python train.py --model="contrastive audio-text model" --n_mels=40 --spec_augment=false --encoder_bias="all" --encoder_layers=8 --text_encoder_causal=false --text_encoder_activation="squared_relu" --text_encoder_mlp_ratio=4 --text_encoder_head_dim=32 --optimizer="adamw" --beta2=0.999
Rows from block 2 of the text encoder of a small contrastive audio-text model, named by matrix and row number. Rows with one number belong to one neuron. Each number is 128 + 32 x the weight over its row's rms, rounded and kept within 0 to 255. All counts start at 0. Numbers have three digits each. After the name is the row's rms in percent of the matrix's.
After each neuron's rows are labels from the 100 texts, of 14848, where the neuron reaches its highest value: "fires on" is the input token at the peak. Only what is clearly more common there than usual is listed. The data: synthesized solo parts of chorales (CocoChorales). In brackets: how many of the 100.
# fc1: MLP up (text_encoder.blocks.2.mlp.fc1.weight, 512x128), inputs 64-127
# fc2: MLP down (text_encoder.blocks.2.mlp.fc2.weight, 128x512, transposed), outputs 64-127

fc1.319 132:122095198102110130149114177145145154152081124124182109150148183131113072128127129127086094155079147105083176145169137114095106182138161110152123101162137150085101141112103103094129114048132112
fc2.319 156:125188162161142088205159153147167073099167197167114075158149118131153090106206130137108150152189187156096137103136149127059127120171169075178133138228077155085099159127063169143154122086127119
fires on: "o" (15); "<end>" (14); "u" (11); "a" (10)

fc1.75 084:100096107139128164092116183096084159162137122101160146141142139106093153221116142170089129135086140123191179070160212109076146162094144142139080143190143153185113155130201175077135160097175171
fc2.75 088:117104083122091070125171163087109222198080155140118115119092149138126165088170174108094153134140110177149137128165114141087100156100150159172108105160131217122137144114157116115095128158146104
fires on: "r" (90)

fc1.296 153:139135187112143127135165174169137119097162108068087115166096113092103103136155136112066094083171094150131167067102125124107117113082132156140094102096144137164147150140176145072197148127174183
fc2.296 158:152153106103134104147139117105155134164107160054132086148130129064099151072105145110122121132120158114132199130104080138085201157116062143124151096102077114118068135167108160108143114127151164
fires on: ":" (11); "l" (11); "t" (7)

fc1.311 142:126099065129067114128175189133137169146078135190132207105104133150153122086203137115149116032136097133158114105130146153111127132131167157088099085155136124165115160160189130107149132111176158
fc2.311 175:108149091127122116147140120136155174087057192148113129134104138131165157107092176111148097096134222114102169123124129150072154125105092137198162111192115122122072094135124114148156121133107113
fires on: "d" (25); "f" (19); "3" (18); "g" (8)

fc1.51 089:176141169146185088183129063144171067072116129102141123142193107169138168162102119123101177152140166118091085150060100091142144165120160132138161140143119105108089096094106164137153133112113079
fc2.51 090:130160109090201097159117101115177120134107200125062116104184096105120128176159131116129126195116209124113203103098152110167109120063113128135169072200057095076157114125120118165144103132119092
fires on: "c" (19); "#" (17); "5" (14); "g" (13)

fc1.1 072:198126121097158146111087117198133071166123186093157127111136129157068089136148091113070169099110097108065111101126186129176109105128109122138153152091097124130147118115113099135137108129180082
fc2.1 061:109107158076140132113169098148154085099130174110102104144170156162106139212109078125065101201118139169092155110139141142133122154101135126151154140179110128074118090137103163142140133083093095
fires on: "#" (32); "a" (22); "l" (16)

fc1.186 119:096062155125130162107134111094112186113107107110106116124140165093095090144073161111168140135100186122090166141182149104082118111125175094178155085105159119131181116142165102143122119085157132
fc2.186 114:151081171127161158221154141093108139214108056114095120121120120115117128096165182102091128141153096125131060148131127125166180162130130076089118178184120177143160157098103134095156122095123147
fires on: "5" (35); "#" (27); "f" (14)

fc1.294 104:095099127119080133106154222133134104154125080092094124141152123111121142151124160142052077152104153152160173075140150119094086128127154110113127092158134202175147148087165101079149144154187116
fc2.294 117:129125093140128086081140192078110165127106188108133145139135158118166136113161166117092125122117111157149191141151117148070106131056145178164143104125153213141107143077130148124092145175179112
fires on: "a" (49); "r" (33)

fc1.138 070:159120130172106182102161190130082119115143110151155104175083168138071092151074099147120135080137162192112132125116158112136137155154130124122136163126150132181174104131184193152124116174153115
fc2.138 062:151107155144165089160154108112110104124129106115109161138108068120151168109123117181151100150112072126113103134133081199119108135139115139129085172111093113196162104099127155081093101125140145
fires on: "r" (37); "<end>" (24)

fc1.165 125:134147161142148170091105115134112092104166126127092132172053121146186051169173143131120141123161145120159147087111148146180147121080177100171098094107118151134202106088093141176115123155087140
fc2.165 135:069141078123098116081079119158116126094166157128077142126033108129152144124150114148128121127168169155144154074103135144095142171114131103173130108180085141074166057109084130189132128140119117
fires on: "<end>" (15); "l" (12); "i" (7)

fc1.78 072:090101105116151179177125146142099180144119097164139167163100172090137155111118090071114119141108180140167165107129133136089166181176128118114131110186146152170122155082142121139100133144155106
fc2.78 070:104135076165057080186137122152118144105141127184063114112163072172158150158172061142101166163139173145160130059149048066132166094093123078124126147122125180145140101105134098144104143119136144
fires on: "o" (33); "3" (20); "#" (16); "b" (10)

fc1.375 093:105153177179163148146069172104068150121111061120109196176058116118149120140113147112113162171145155132130151105103207159109137105127180133122130107183117098151149113091156100096120128145094112
fc2.375 110:138178109175151121142105139056096133148107139139137140119129061052122120171124154143122094187156163109108130129143163159122097122102082134118186148168098100153168067086087098125148118180136140
fires on: ":" (34); "<end>" (31); "n" (10)

fc1.468 076:087109118093128102147107147090148093075105114180110163133072146105099114100121083118144138129141131103086086128059104168111164087114095089082141144154106107079165121150084137161152082111097177
fc2.468 069:141130051123111057128094123116145155158130144123108110099113093083109148125118151173114130163097148072147108141093109122163174141108145118127147150172079066132096086141121060148123132159147122
fires on: " " (32); "<end>" (15); "b" (8)

fc1.81 201:136071155115140164164148122088096186130116136104101150177153113114156122125095140099168169107082150091066169140135134109091122101126123129160168112131165111130129139148178148150118145109180105
fc2.81 180:161126225131137156194185144104108116177086091112124111134123092115139159117144189068127109127112114140093055178138179142151144087179077067104142180154140129151139163102122167115134118106106170
fires on: "#" (36); "f" (29); "g" (8)

fc1.196 064:131134141108084096166098092165078143088131138166105120094142098127095163115156086117138159115160161178086084104139173184156137090127091102146080174174140128121106115098093147139156173098082140
fc2.196 045:110154071150089109095177146094174159185121181114110098087132146133103164121148127150161107112091174089150119114140130064111145127133111145153183114146068104146056119169140130186128147123123103
fires on: "#" (23); "<end>" (16)

fc1.498 138:112118078119080099127088165105076154126094114206142144137119150122147174104128136106142130069111126145116082121112145177149133160163102121054149133169111090111098110152135139153114147121120170
fc2.498 130:104161125161111109154091127158135120118134145205155156131107130153176159137169085145144146109174197124114110103137157126125134159130138109182125133226092091126073132146091130159156112083104111
fires on: "b" (21); "#" (16); "g" (7)

fc1.335 117:122157131115117108114128163149136108178128169089062096128101116098134084087146108149084173149118078110081116129067176103113109167121168126166149056162105152115197141075137065143166129127150127
fc2.335 127:110137149129120146100108126132135097090170144047095117079069073080055089156108148138095115165126112122125163079130143102085114184118126113171166100148127124105195084096067108128183151097099119
fires on: "d" (39); "f" (17); "u" (15); "t" (9)

fc1.217 099:159094139122137124138144185082138165147080093169163145112156146188152156086139155080150138112125124115099095168164168142102094106083128158113153164180151136152098114125112170167038155149124120
fc2.217 089:121164138107139118175108127103162122164106179140134135128135140131146147102165161088144092156120255140138146151156166153129111088103112121102162143253109127097096108117087129165106124189135084
fires on: "f" (13); "b" (11); "a" (10); "i" (8)

fc1.442 061:124173107112103117135088165101098090056171109114126104155160167109087136181102125157131122126154169154108183117124168109171112082079080142169105076126157115069140124098080086179081130150134060
fc2.442 043:175174110087120114179124090127144063108157178109112154132133134185127141140111099147118160145116146098070179092143135085190080167071156091112171100119142154092167097093098172136080148114113067
fires on: "5" (37); "e" (17); "m" (8)

fc1.133 181:141192096144119110111101135171167082126125128138195107103098140133106130123148102139089123162161112138159117169121132141159117154145121186098120125175089127130092090123068091137118103141093116
fc2.133 189:183134129139116074197174127128141103210070090125169124108102135115098160095167131098093154119162125129104041171098193105146173165120122059122168142194082141128125156115063143130151143113137109
fires on: "g" (43); "a" (19); "3" (10)

fc1.89 088:125140155171135162127074174144154086103103110185177162136090104150090098151096154071074105111117144198108106129127138140130125152139146099133138136216141111089125132128053190114110117071111115
fc2.89 090:166144167141131101163106167082122117153088067058179115141129133068044061127154126103117097131125115144119140129100145183116125129070099146141171129113118172091247135095064140158128130130137086
fires on: "l" (32); "i" (26); "<end>" (24)

fc1.67 110:185114089123138132153125132117165128162109114129153129094170103158081114117139143122083125195110111144093077163136128123144108122126158169165156112173092128030144102074087090166066074090136099
fc2.67 129:125161149124180084162135135122156137127081189112124119107152155132091104145199153082102124189130228164125147137118190130144117151108171121163172145205078145043137106123078125144131089115114072
fires on: "f" (9); "l" (7)

fc1.454 070:108097168182131125135173175146133114141141111168141129104162146082106184135131125164086116072125148095168118153132162103076089174176104154054089129166102176136137106175127172104174098155139134
fc2.454 044:073156137076103077101151115143148155129138184123120087113147134123080134096164091117065121127133149136135136149090071127112110156063095132194137142144144209162078109150154130094127105171170098
fires on: "i" (38); "<end>" (28); "o" (18)

fc1.84 107:092118201137121126132081097109096102093130099130156110182087169140141079193111154109147094144100207167118136132124142130154094151133157085135123126137127141103197141146113169162100131110136081
fc2.84 112:141105168090124095193145148103113116149085084087103110184114162103106113112179216086129152106130112139117109161132152170216150128088175095123160125138124182106135112106090122121120140147131109
fires on: "i" (20); "o" (13); "5" (11); "r" (7)

fc1.378 068:082115172101103137162091128115130120118144136180112140103169083104097100147187122118141083112175106102171172087159163117102176103123164135065094122105175132184159119137091168101155094144127170
fc2.378 041:107123192143128111177114127114151146078092097123106102078149126086167146184133127153089166120185153157123108144164121120104178100112102061116170116182153154122153186137153177110149121095127119
fires on: "d" (46)

fc1.342 072:043137102151125180152091131089174170143160138122142159152071150125146086179180139154172194152096123171090137133138118104106172115129122141127148179127137101116136178083138083169135129123149146
fc2.342 079:116163123180115111154133151063133175163133170143090134098103057074126144132164132130113100149130194122136128171155135156112153081116120157137164153195093136205101099125127154144169083156119153
fires on: "r" (16); "n" (8)

fc1.204 073:108123107170107166086132132110105158114141082123092158131056182098148090126109173140109164094112181149115187133122211152148126090118184146150090133203144105120148131115115088113149182166157107
fc2.204 058:124129099119100092093142175111095153126087119138093157118095139071154045164136171169123128169145170169153098102143197149087139132055139144146137078141113099146199145094144112122112124197116120
fires on: ":" (37); "<end>" (15)

fc1.295 132:112083143163110162105070098163139084154182099156168148189110145147126160111105131160169073072091154120145104082161130169152102143197084105074103153073114113134151147127133204160076105163120137
fc2.295 164:134102141094124099187171069126124149179090159102112145154108102130143139128136153152165078142134181152111118164126110149155144110113128126071141112115082126122070112151116170133080072167111139
fires on: "i" (35); "l" (21); ":" (15)

fc1.173 117:144084184125153115140141189139177178155072093062128138209164106132139122120144163120147158077090107143154138110166111153107080149141134147117145114137181103108131135141166175152096141129180103
fc2.173 118:168132199142148125197190175116136117169079142126137115163109083085170146102187173076117099097117144154095088163157160156149129077139105132128155171204137129120071151100109181142156108111140136
fires on: "f" (30); "o" (19); "4" (19); "#" (14)

fc1.184 074:082149098142178165154123136118089145180142111102172091135085100131143072193119094119129094096129138144145120076084144108082135148075124117186109138123159180183173161057177142137173096182102081
fc2.184 059:100129105170161144133165156108088141116074162126149149120119140115151137163155163155124154129158122116144115123107169111199124105106180128155156117115086158140176110092115118173075107176169127
fires on: "a" (49); "f" (32); "r" (9); "d" (8)

fc1.413 073:154113158092108115083094097177174099132116158074118117110120085089085155111134097135109149176144108075095137180044139081173203118143169147163102165065079113131170136085142086088191143157145110
fc2.413 074:158160119130172156188127061115126114143109200091029095072163062122102127162134132165145160153165203135125172088110097104129119096088108109134152098171103087104150087133085135152154108149103133
fires on: "c" (30); "#" (23); "<end>" (15); "g" (14)

fc1.303 068:125094137174174167115148096127085160130130151118099191194101165162097151152097133120130161075103170176129105060121111115181137130163144174119174157085093104159188156153141182138158120160145096
fc2.303 056:127116166122139133195178137116144165124089172102101111161133099133178119118174182136109075146112091124139167097080073122114120131115105115111053116121124101154097161111154123147079078138139175
fires on: "r" (32); "<end>" (12)

fc1.391 082:125172138139087118163179211105121095084137152102102120158119163062117094147124096100156083091122114121103109067152161119127103148111105169081128086104107110165111138131168127106122173120163202
fc2.391 088:101139123103055099171112140160129153209184161114072102135078110082089155145099160143169130104100143114144137118130105126101184160109103150111116101161060099136056110165166137130153139134147148
fires on: ":" (20); "t" (12); "l" (9)

fc1.459 087:129113093145164108171127081176091072080156162172132168159166115151192119099119123119133020085174156136191136146124156144107112101132152145083065137072138147174116136173109137136100126199149141
fc2.459 071:161179173124133083157129097150111065123148219160126130161105131145144170149181104141111106067141197134084099093102135109133151109053133121115149114195095133124083141158082222122085140124139097
fires on: "i" (30); "l" (23); "v" (17)

fc1.202 101:135105066172092158101187205134175198135078079164168172179086151149172108146140118087127161058148154140157119094131156143066114137142173136092116106142161116157116181100179142129140168142164107
fc2.202 119:146120133098123086168184116157147186092041154161114118158108133100147136097168222138155115063130167116127137172139135156129108096133101141166137122172116147102122115097067123155149126144139111
fires on: "f" (52); "d" (16)

fc1.203 144:141138140193150136122122143132133139152149061153136188135126100112116121111130120167137079111138111117193142086152106171079146111134090156084110155136154114212146090119192124054124115152137182
fc2.203 144:186158158088160130206149098123164154189147143122101166148096071128064192124085079182125139106126126119131143114123129147086139108054046105124146159198083109183099138110106130103147071139176134
fires on: "l" (40); "<end>" (18); "i" (9)

fc1.422 066:100152118085101085109176154100131123154152154104039163087181085145124138097115125104155106138163161169088132165071148117200150083061099158128117075114087139155112075134100155092142116157092149
fc2.422 053:130153083092155165141148127162088114107149152155049140088097106124123118185100138116136156158117204143157152152063148118137118137083113139149103113102064132100131141155138127154143161205088129
fires on: "d" (33); "f" (10)

fc1.124 084:106176138159122141113149146162149102127093126094100078166135153088106168083122130158070045109112096112157165129189108112106143129127158102125088100118172219179099099135086153050140144151157113
fc2.124 064:126127136117135097122189165101158145181142171104105121120106151122097144104110157138072156077160130157149197107130151113062122138053123168158143068196136179162126104090120175155114121174137162
fires on: ":" (39); "a" (29); "o" (22); "l" (10)

fc1.227 082:116140130106087122115152187052134123120160149120133155178156167096126159140075110107156032117129132177075116148153203120144087154093102155131115112106120130201114116103198173066142116130125185
fc2.227 089:138112106076105152176145125134121141213189143092115110136085110103083188107082109142164117134095124077126213136146083162082164166101021141100143129158075122163115099157098172118117099113149154
fires on: "u" (24); "<end>" (24); ":" (20)

fc1.323 089:093143168107170119142084129177105061106114121137159162126082108167188150172157097114119085128133176178182151086154106154131110118148171154071065174150137105151123143111066179132089154140110103
fc2.323 082:146150202133119076172149096154099042126137142151141140145095119132116160163175132116091148075182142145095118105119150120188157150115110069088147113219123128164134176111067203141091139078119122
fires on: "4" (26); "a" (20); "v" (19); "d" (12)

fc1.443 136:153083130152142113109144090133172152138103043108135137183129170132049079171107120124187098147064101137123133084106052174116116122170128147125140189110101059138111187138153120106149050138117161
fc2.443 149:130125131144156098190175102117158184162033180115101114156158138137109118124172205136178114182120200120116120141087114117140130064124133164134179147185086129104076133125119142146137043144139116
fires on: "a" (17); "u" (16); "o" (10); "l" (10)

fc1.29 085:108084207124113194151098096126127133083136134125127176177085181141106116147136147143162118156094239195120186119109103177149149122100149113131128132147117142176143190110108106104162142085105158
fc2.29 071:117140168097132128192102147108134126148179119106118079190104124127144145157164157096116128098163160143128182129130130152205186139094122105077116156141101186176122136164144108094106128151116140
fires on: "5" (73); "<end>" (13)

fc1.240 139:136134180156082137138104161073073170168146089147100172165110127062126094109086181148131093136141140192088123107162145143141100110076112130140163136128076143176165099128210154044080121161145207
fc2.240 158:129141161116119141143117112115106135168157197155115157135119097110127119092116177192122099128106185125090118140171123150106148102086039085124165121086099091146144105146094139139124132165087132
fires on: "u" (40); ":" (19); "<end>" (11)

fc1.494 057:167083131120155153167135150145116169117171097176155104090149156153125113180172109118132090143112115167132106133095178087153168089157187105108119128162118110064073135113168170108139147169105120
fc2.494 042:092155107140163136171158154166161142087079146149136157126176153085088170112182147148145149108123193170109103137152125094145172112081101135107161099144069154131106157171094120169169114162101166
fires on: "f" (33); "#" (19)

fc1.509 113:066099091120145134111108113102157109111167152146153143095139152139171199099112104147174168124092137151154133145152208102144184101175077135123092130117109115155128174094165130136157144125092162
fc2.509 112:095187059105133103188152085091177182099116164115082123142172134127141171107175070134144146139150223137131167137128097094129136078121106129115149152136100109138078147147138124132141117150137148
fires on: "g" (30); "i" (23); "5" (13); "o" (10)

fc1.285 094:204179153137142076163091080138186111134091136155151161118157104140079121084133142092143108168157104098139082155081112162143110159133149165126185169126082070069129132164096154112097067139104099
fc2.285 084:134139158092173076181092105088161090170065105120139126153175128125071115117172121125098116168117203121123111128091157116170168177057131097103132129194034135087097086118052123110142083163134076
fires on: " " (33); "#" (15); "c" (14)

fc1.22 101:140093148136132144112130145037102184165094081098160159132115152089074072180062162143182110177104175120114114060114129192085100119078149173179108137150126157120123167076132105064149138133120124
fc2.22 094:133137072082101129155135093115121194223118155136116150107076131085104157136072140150166107173102156092102115180121130165090113098113061132112146140167067143139149135157130103138123074163119143
fires on: "u" (79)

fc1.309 082:097145104190072145088144154139144153113140130175141180122103103153109134167111180125174132077130162095116090086115135126198125119146145175063132154166153086137127141162131133132102141138181120
fc2.309 071:100103118153083149171128159168115195183115146172132177141104142142173142114155156126109107131144229131125123102196100138113141107117154161169172102193092089128067130144123146118095111125135140
fires on: "g" (15); "f" (13); "b" (11); "d" (11)

fc1.187 075:129158156144122105115106168100161091144133131108095099079138107154100146133174063091071100130106172166172110178149109139160148185181149197086143091128133163101129157166123109104188115066096105
fc2.187 058:142157075110110089159171136135130086173099113127102136089115187080127139111130150105135141151156186077129093116119129079149153153126170085139167118241065170095080124118081125104155135093144110
fires on: "b" (25); "a" (15); "o" (14); "g" (11)

fc1.318 103:104177094118106100047166147136142135153077110174061102103101160107098161096136094073148112118127096116111098172134165148154110117097121149150126072159095147110111121143127091120203167077113090
fc2.318 098:092162051100093100110144124115110143172121146141118109069067185117116111127138176089139138132132119080147084147110154099105150198137124102183173161166092147092070132117112064145162162103081134
fires on: "g" (23); "3" (22); "b" (17)

fc1.321 086:139107128163097166120111200132113138158119048101150151150088168105153150150161175120155130128133210193182167099079170147122116125156151161096114137174135115117141119075193153125114156122123121
fc2.321 082:103132130155149126152133100143143160124173128131089147135083113128147134156179076228137097117162148163137101119121153186122110167122085153114158143110042114200138155102122103119117047177145158
fires on: "o" (29); "f" (27); "b" (25)

fc1.310 096:115178120132162093110125157121150066126079152172196102138135154119157115120143118132071090108164113125190159189136169118107146117166161150074119172121107152167116151111104127108140131155069097
fc2.310 077:136143132121108123143195146130111060170098102141100151095121135162146178107169147119065151069184136125098108165129141121171143165061102096113158132219092160153109137098097186117110161125127110
fires on: "#" (47); "a" (22); "d" (16); "v" (7)

fc1.432 067:156122172093176101107168142164185130141168145179092095130090098158087083110201156184083153115159103094121160133138177176111147141138126145164080075117128100158170149064142096116062090165108150
fc2.432 065:100104088090095129091138089164136116131150105105086152149077116117097184174087110165077125124135159128188145097147106103090151165089076116136175128209106153127117077081067140152108098118108144
fires on: "l" (38); "<end>" (33); ":" (14)

fc1.265 075:095086140163176173120138130166095122078146060150097172121120166152076138178121167142149156083091125180098118083126181140165122090130112088107122090176134095145117122136161186139111132130159136
fc2.265 066:141082168103108117151172119197108173159158141087121141190060138112152160141158087152118096130100128170141115086164114128087078127127158141073138135084103146147162155081126151123077098122103147
fires on: "r" (33); "<end>" (11)

fc1.396 065:125174124161158089134168081174125088119164074098148107120084148148095099091139129173119152130115091090075175135122152137087186120135108137165177168164146142091095136063150122114165140158083078
fc2.396 045:161189144110114130137088118118165117155159151097087074094139061151123079113099128151106133139106125114084191067100136115100151142080161133227126047143078087142117072144082150122181122144125087
fires on: "g" (31); "<end>" (17); "l" (14)

fc1.10 113:199139163112194125198103112148114060088109150118136125118179082156139128112142164108056190154171117163070133143103113110101120088081129104164188150155096085092115092062098091140065107179116065
fc2.10 096:157161124106212105122121116135148120145133200087125109088155127086103139183135110127084137178099175174120167125125184112146105134082102132138168142210069100056151114099090129165117119137090081
fires on: "4" (25); "e" (17); "<end>" (16); "g" (14)

fc1.16 113:121139117120141103156069114170178081092144113168215112116102143145161137148171096155096086119154116115188101123118149142126089150153161115061093163134115123146089125122048133100084121154129137
fc2.16 107:171148173157101116184199090169135066176111109146134153137086110157112181153173107098084158092164128117097092155141198104170153144142112079101163169210102143152088173114098170127135110103106139
fires on: "#" (23); "a" (20); "4" (19); "d" (18)

fc1.364 107:059130117120117141159077141177136098080150100167171113156086121154153158154137103122145104092121179130167119147131128166122124134189113077043092170151105105177125144128094149138086127130156148
fc2.364 127:141170208117114095192129123173063106114164143131110163135100138096105150201206103116105116092164172135098130111138205132187121154116141058138116121195127138153101128149081171107126133080104119
fires on: " " (32); "a" (21); "f" (15); "d" (10)

fc1.510 099:156176070161095131130110183133125111148118104099117106085090137076130154148091111094112088165119140128096132128118184168164108156120116157059128099143117137128149096173087116141171140096096113
fc2.510 099:127119137147067096134114126152115104192111140135169130097038103107126125118183166127155178163140110107126056130111203112152125136132146112159141126164107152118124184117083093175161150122104129
fires on: "b" (27); "c" (20); "e" (16); "3" (8)

fc1.107 080:126115154144098126164123092216147102107180094094119148094161100092127122141117117164148110121160154111162116114090145098176167159138165152135144138047115168084142104127147130073107121127168116
fc2.107 084:119172140111144081167137073137139098113130200115092082131140064140130138160163128176150131125162232135094161111107154113111125086102150104161135127183058143074096104108073122144159100137150156
fires on: "d" (28); "<end>" (15); "n" (8); "t" (8)

fc1.489 142:162086106125095101126118129086168158179057101124173125132167116176076112100152168093102149122133083110100117152153108167115083163137129160147184158195152151103110151125124144158087064140133111
fc2.489 147:131144130122144090170171134122149171157047196149118126133135153141125115124184179083144101167107246147100140168149174149146123108111144122137189148208100150081088122123083140132128090135109072
fires on: "f" (18); "#" (15)

fc1.507 128:122052152114104138098141113131107179153078143098079091181155157131129084105107125112146126095102183125073149167158120116086118117151130117184128103156140132093124129115129153160112095102157082
fc2.507 136:166136227119140120207170155122104121179111068127123116150097100125149141126174188067117116104131113144117036159141173162148148099165117068112148165169131138141127156117102152123144108097126139
fires on: "#" (40); "f" (19); "o" (11); "3" (9)

fc1.192 084:091095096136125150180108165169181186141092084162174148161080098136174106120153163079151110054154131157158095153115149121110101149124136115087161109200178100169160133105149163134044167151207095
fc2.192 085:129205193142135113174137133152156138157111165142119185164111096139113164114162161144155143079111213111153108096164161151133080075142135177156130117255133114114060122107099168125109118151165091
fires on: "f" (40); "a" (28)

fc1.368 075:113169148178070099136109116152139072141094082144160151148130175077141100213129151106149118122108204165106164150146154160107085145157155140081121168132139104081129144137136150120080137074093132
fc2.368 063:152118152092161126135081148138198075091100111141140129169135100103150095053178199094143102104153127156078123121093191149162135129085169124152162111166125140080144133147073091172143133145117041
fires on: "o" (23); "i" (11)

fc1.96 068:118121114104116141091127134094095150128122100069196102168113091102059159137110164133130098155070178182174133151196136125128147145084108119123086114117076090143130143157169131059055163074158153
fc2.96 046:123161149126124155123162145123177119151160135124089095151130124135089158178109050205094132185142102119106187154178164119132131119109094144179208103169135138149163095133175125087206134067161100
fires on: "u" (30); "<end>" (21); "l" (14); "3" (8)

fc1.334 132:129195078106126093106113144188159103106160152149137126115094112135119126102122078157079119134152093114162125133110120134135101160155106181079121125154105139115099120135090096104131122105081154
fc2.334 130:184187116110115055184181113123132095215078134106154130105123120103098151099163097116106152103174147134086096152101195107128176141093079093114161130210083159122087165138081173143140128107143129
fires on: "g" (32); "c" (23); "3" (10); "a" (10)

fc1.317 106:096151151151152125097117155150127146171158091136175128128106145085117116122147106159149089141109096153167165068121074141083098092122115154084104160129153103156156086134176130107149120159148207
fc2.317 116:175141163071138132180143067128155131127138130091123155137080057117072184147093109169116124126130125134115134116131139135088150093073046125114187142194070138175097152108107128146127071159184124
fires on: "l" (38); "<end>" (16); "i" (8)

fc1.333 070:106183141183152136160097159103089108110122146150101159119131130114111130159085152152168111125120191141105093149133108143122060181085171106096162159161145042116096151174160164097089161094097158
fc2.333 068:107162136127149084121109169095140112132123172136125151155095151132150119157208142100128107126174236137093111121100192114140129111135156117132155160207062111099138115176088157132145140092114094
fires on: "b" (16)

fc1.120 074:199188140128186082143128116111127183129155174192142157087173133161175213099116151150141146106165162097083106175145153130179150107078133159098143122167118095071131157186145143081089122145108100
fc2.120 064:133173082116165071177149103139144138196118178155105145096190162101123171151173099112127090153153171110140108135145175096164112150077109128120159116205053098117094134103102152137138154158147112
fires on: "#" (24); "c" (18); "g" (7)

fc1.256 076:097096149150119091126127148108131084148093103096124100123162149076165100196151110123062094165117143111171126082191133107089160100087149156161139136166127162157126112083115137139169143139159104
fc2.256 059:163094123094104124106130144103121154146100144142149162114142161126104114130136143106068174177143174127149168138149186132117129125120164150128178111170088212128113094065132130164090104197171069
fires on: "4" (61); "c" (16); "a" (12); "b" (7)

fc1.214 114:095153188138142154138110180126091114074129082108164119156107150137132102212106131140138129118094221162106179121131139159169101125173161142107119132154087138158145139157164157092129119113164156
fc2.214 138:155179144159161101176071134117154093094123165133162118163206063102163118145139168104113101140156165134130141100127135147140138096060179159109167122192086161154084099112106133126108142171188058
fires on: "5" (23); "r" (10)

fc1.55 221:140093188127141185106142144124072139111143105072114106133121160095088063159068122137108143164095137115089142113095130106114176109138117062157145113115123113122196123112182111115162134094131114
fc2.55 256:121117139133137155229128119101153086159166118123098094113153098116110141097169145122070137114164114100158132125093125105183160189096162082103104111194085136148125103114069142103128144141129135
fires on: "5" (32); "#" (26); "f" (18); "<end>" (13)

fc1.470 103:081125168188133184131120199064065104184137152154129169151115153073170117140092127103105098134095134167163176113174162174100097123105155139139108129196147185158188111123138130136144173179161114
fc2.470 121:104127099123070095136116173138136165148137144146143165137086156154125141135193135125102144138113132177161125115218101148097095094087132168118147141177093217120157110096105122149039094193158117
fires on: "b" (62); "s" (17); "4" (16)

fc1.194 128:166180102128096142116095122055052106157139143128080132143130151100124161107053150109114098123132157151108102160169152152161087141081085156143122109126074122122159106152144180084046159137098117
fc2.194 141:102160105080105111103111118103126119112165191106123145121105155123119107163139112094143127132098203116123159115149146118103128138070098101122189101104110121114166091154097154168113165147080126
fires on: "u" (26); "<end>" (17); "l" (10); "3" (8)

fc1.85 068:151106148141095136135091197164137174148153117045207126157146139094036166114132136110134125140143134137101141147174149136063153138090081168114169181205124109145167117132154134074106147090132128
fc2.85 059:097115141132109169141127149094127080098111111105153113129112128060095164122066111088073112156115060123120166129134091175109129098118035120157135102155122154153114109139135129148123117054136172
fires on: "4" (19); "<end>" (14); "a" (12); "o" (10)

fc1.471 156:085154166108165186119112096152169129124157125119141143129060108144137132113147085181110154170118094116182196100133140105094156124132136091175086133138159087146166168093137070129149126107118153
fc2.471 141:147202116102097152127095138081193161112110119124114157145113119151139125093138141116123022108135238114158162133151155121077134099097115151141168098211116139128095032143128137124112119167134068
fires on: "<end>" (50); "l" (19)

fc1.298 068:147112170113164082133159181140091128116142081121099131130170177106187132168137183135134099096113108094113109177101121141164076148078168106113165112124120050085090142117124092142100115058116106
fc2.298 052:145195109121152046122140173165121114166121150165095127131133150083135127152166117121108149129140129102127188119123170115135157184087159135142162099157103121118138098157119131162105099130108100
fires on: "b" (13); "e" (13); "c" (11); "f" (8)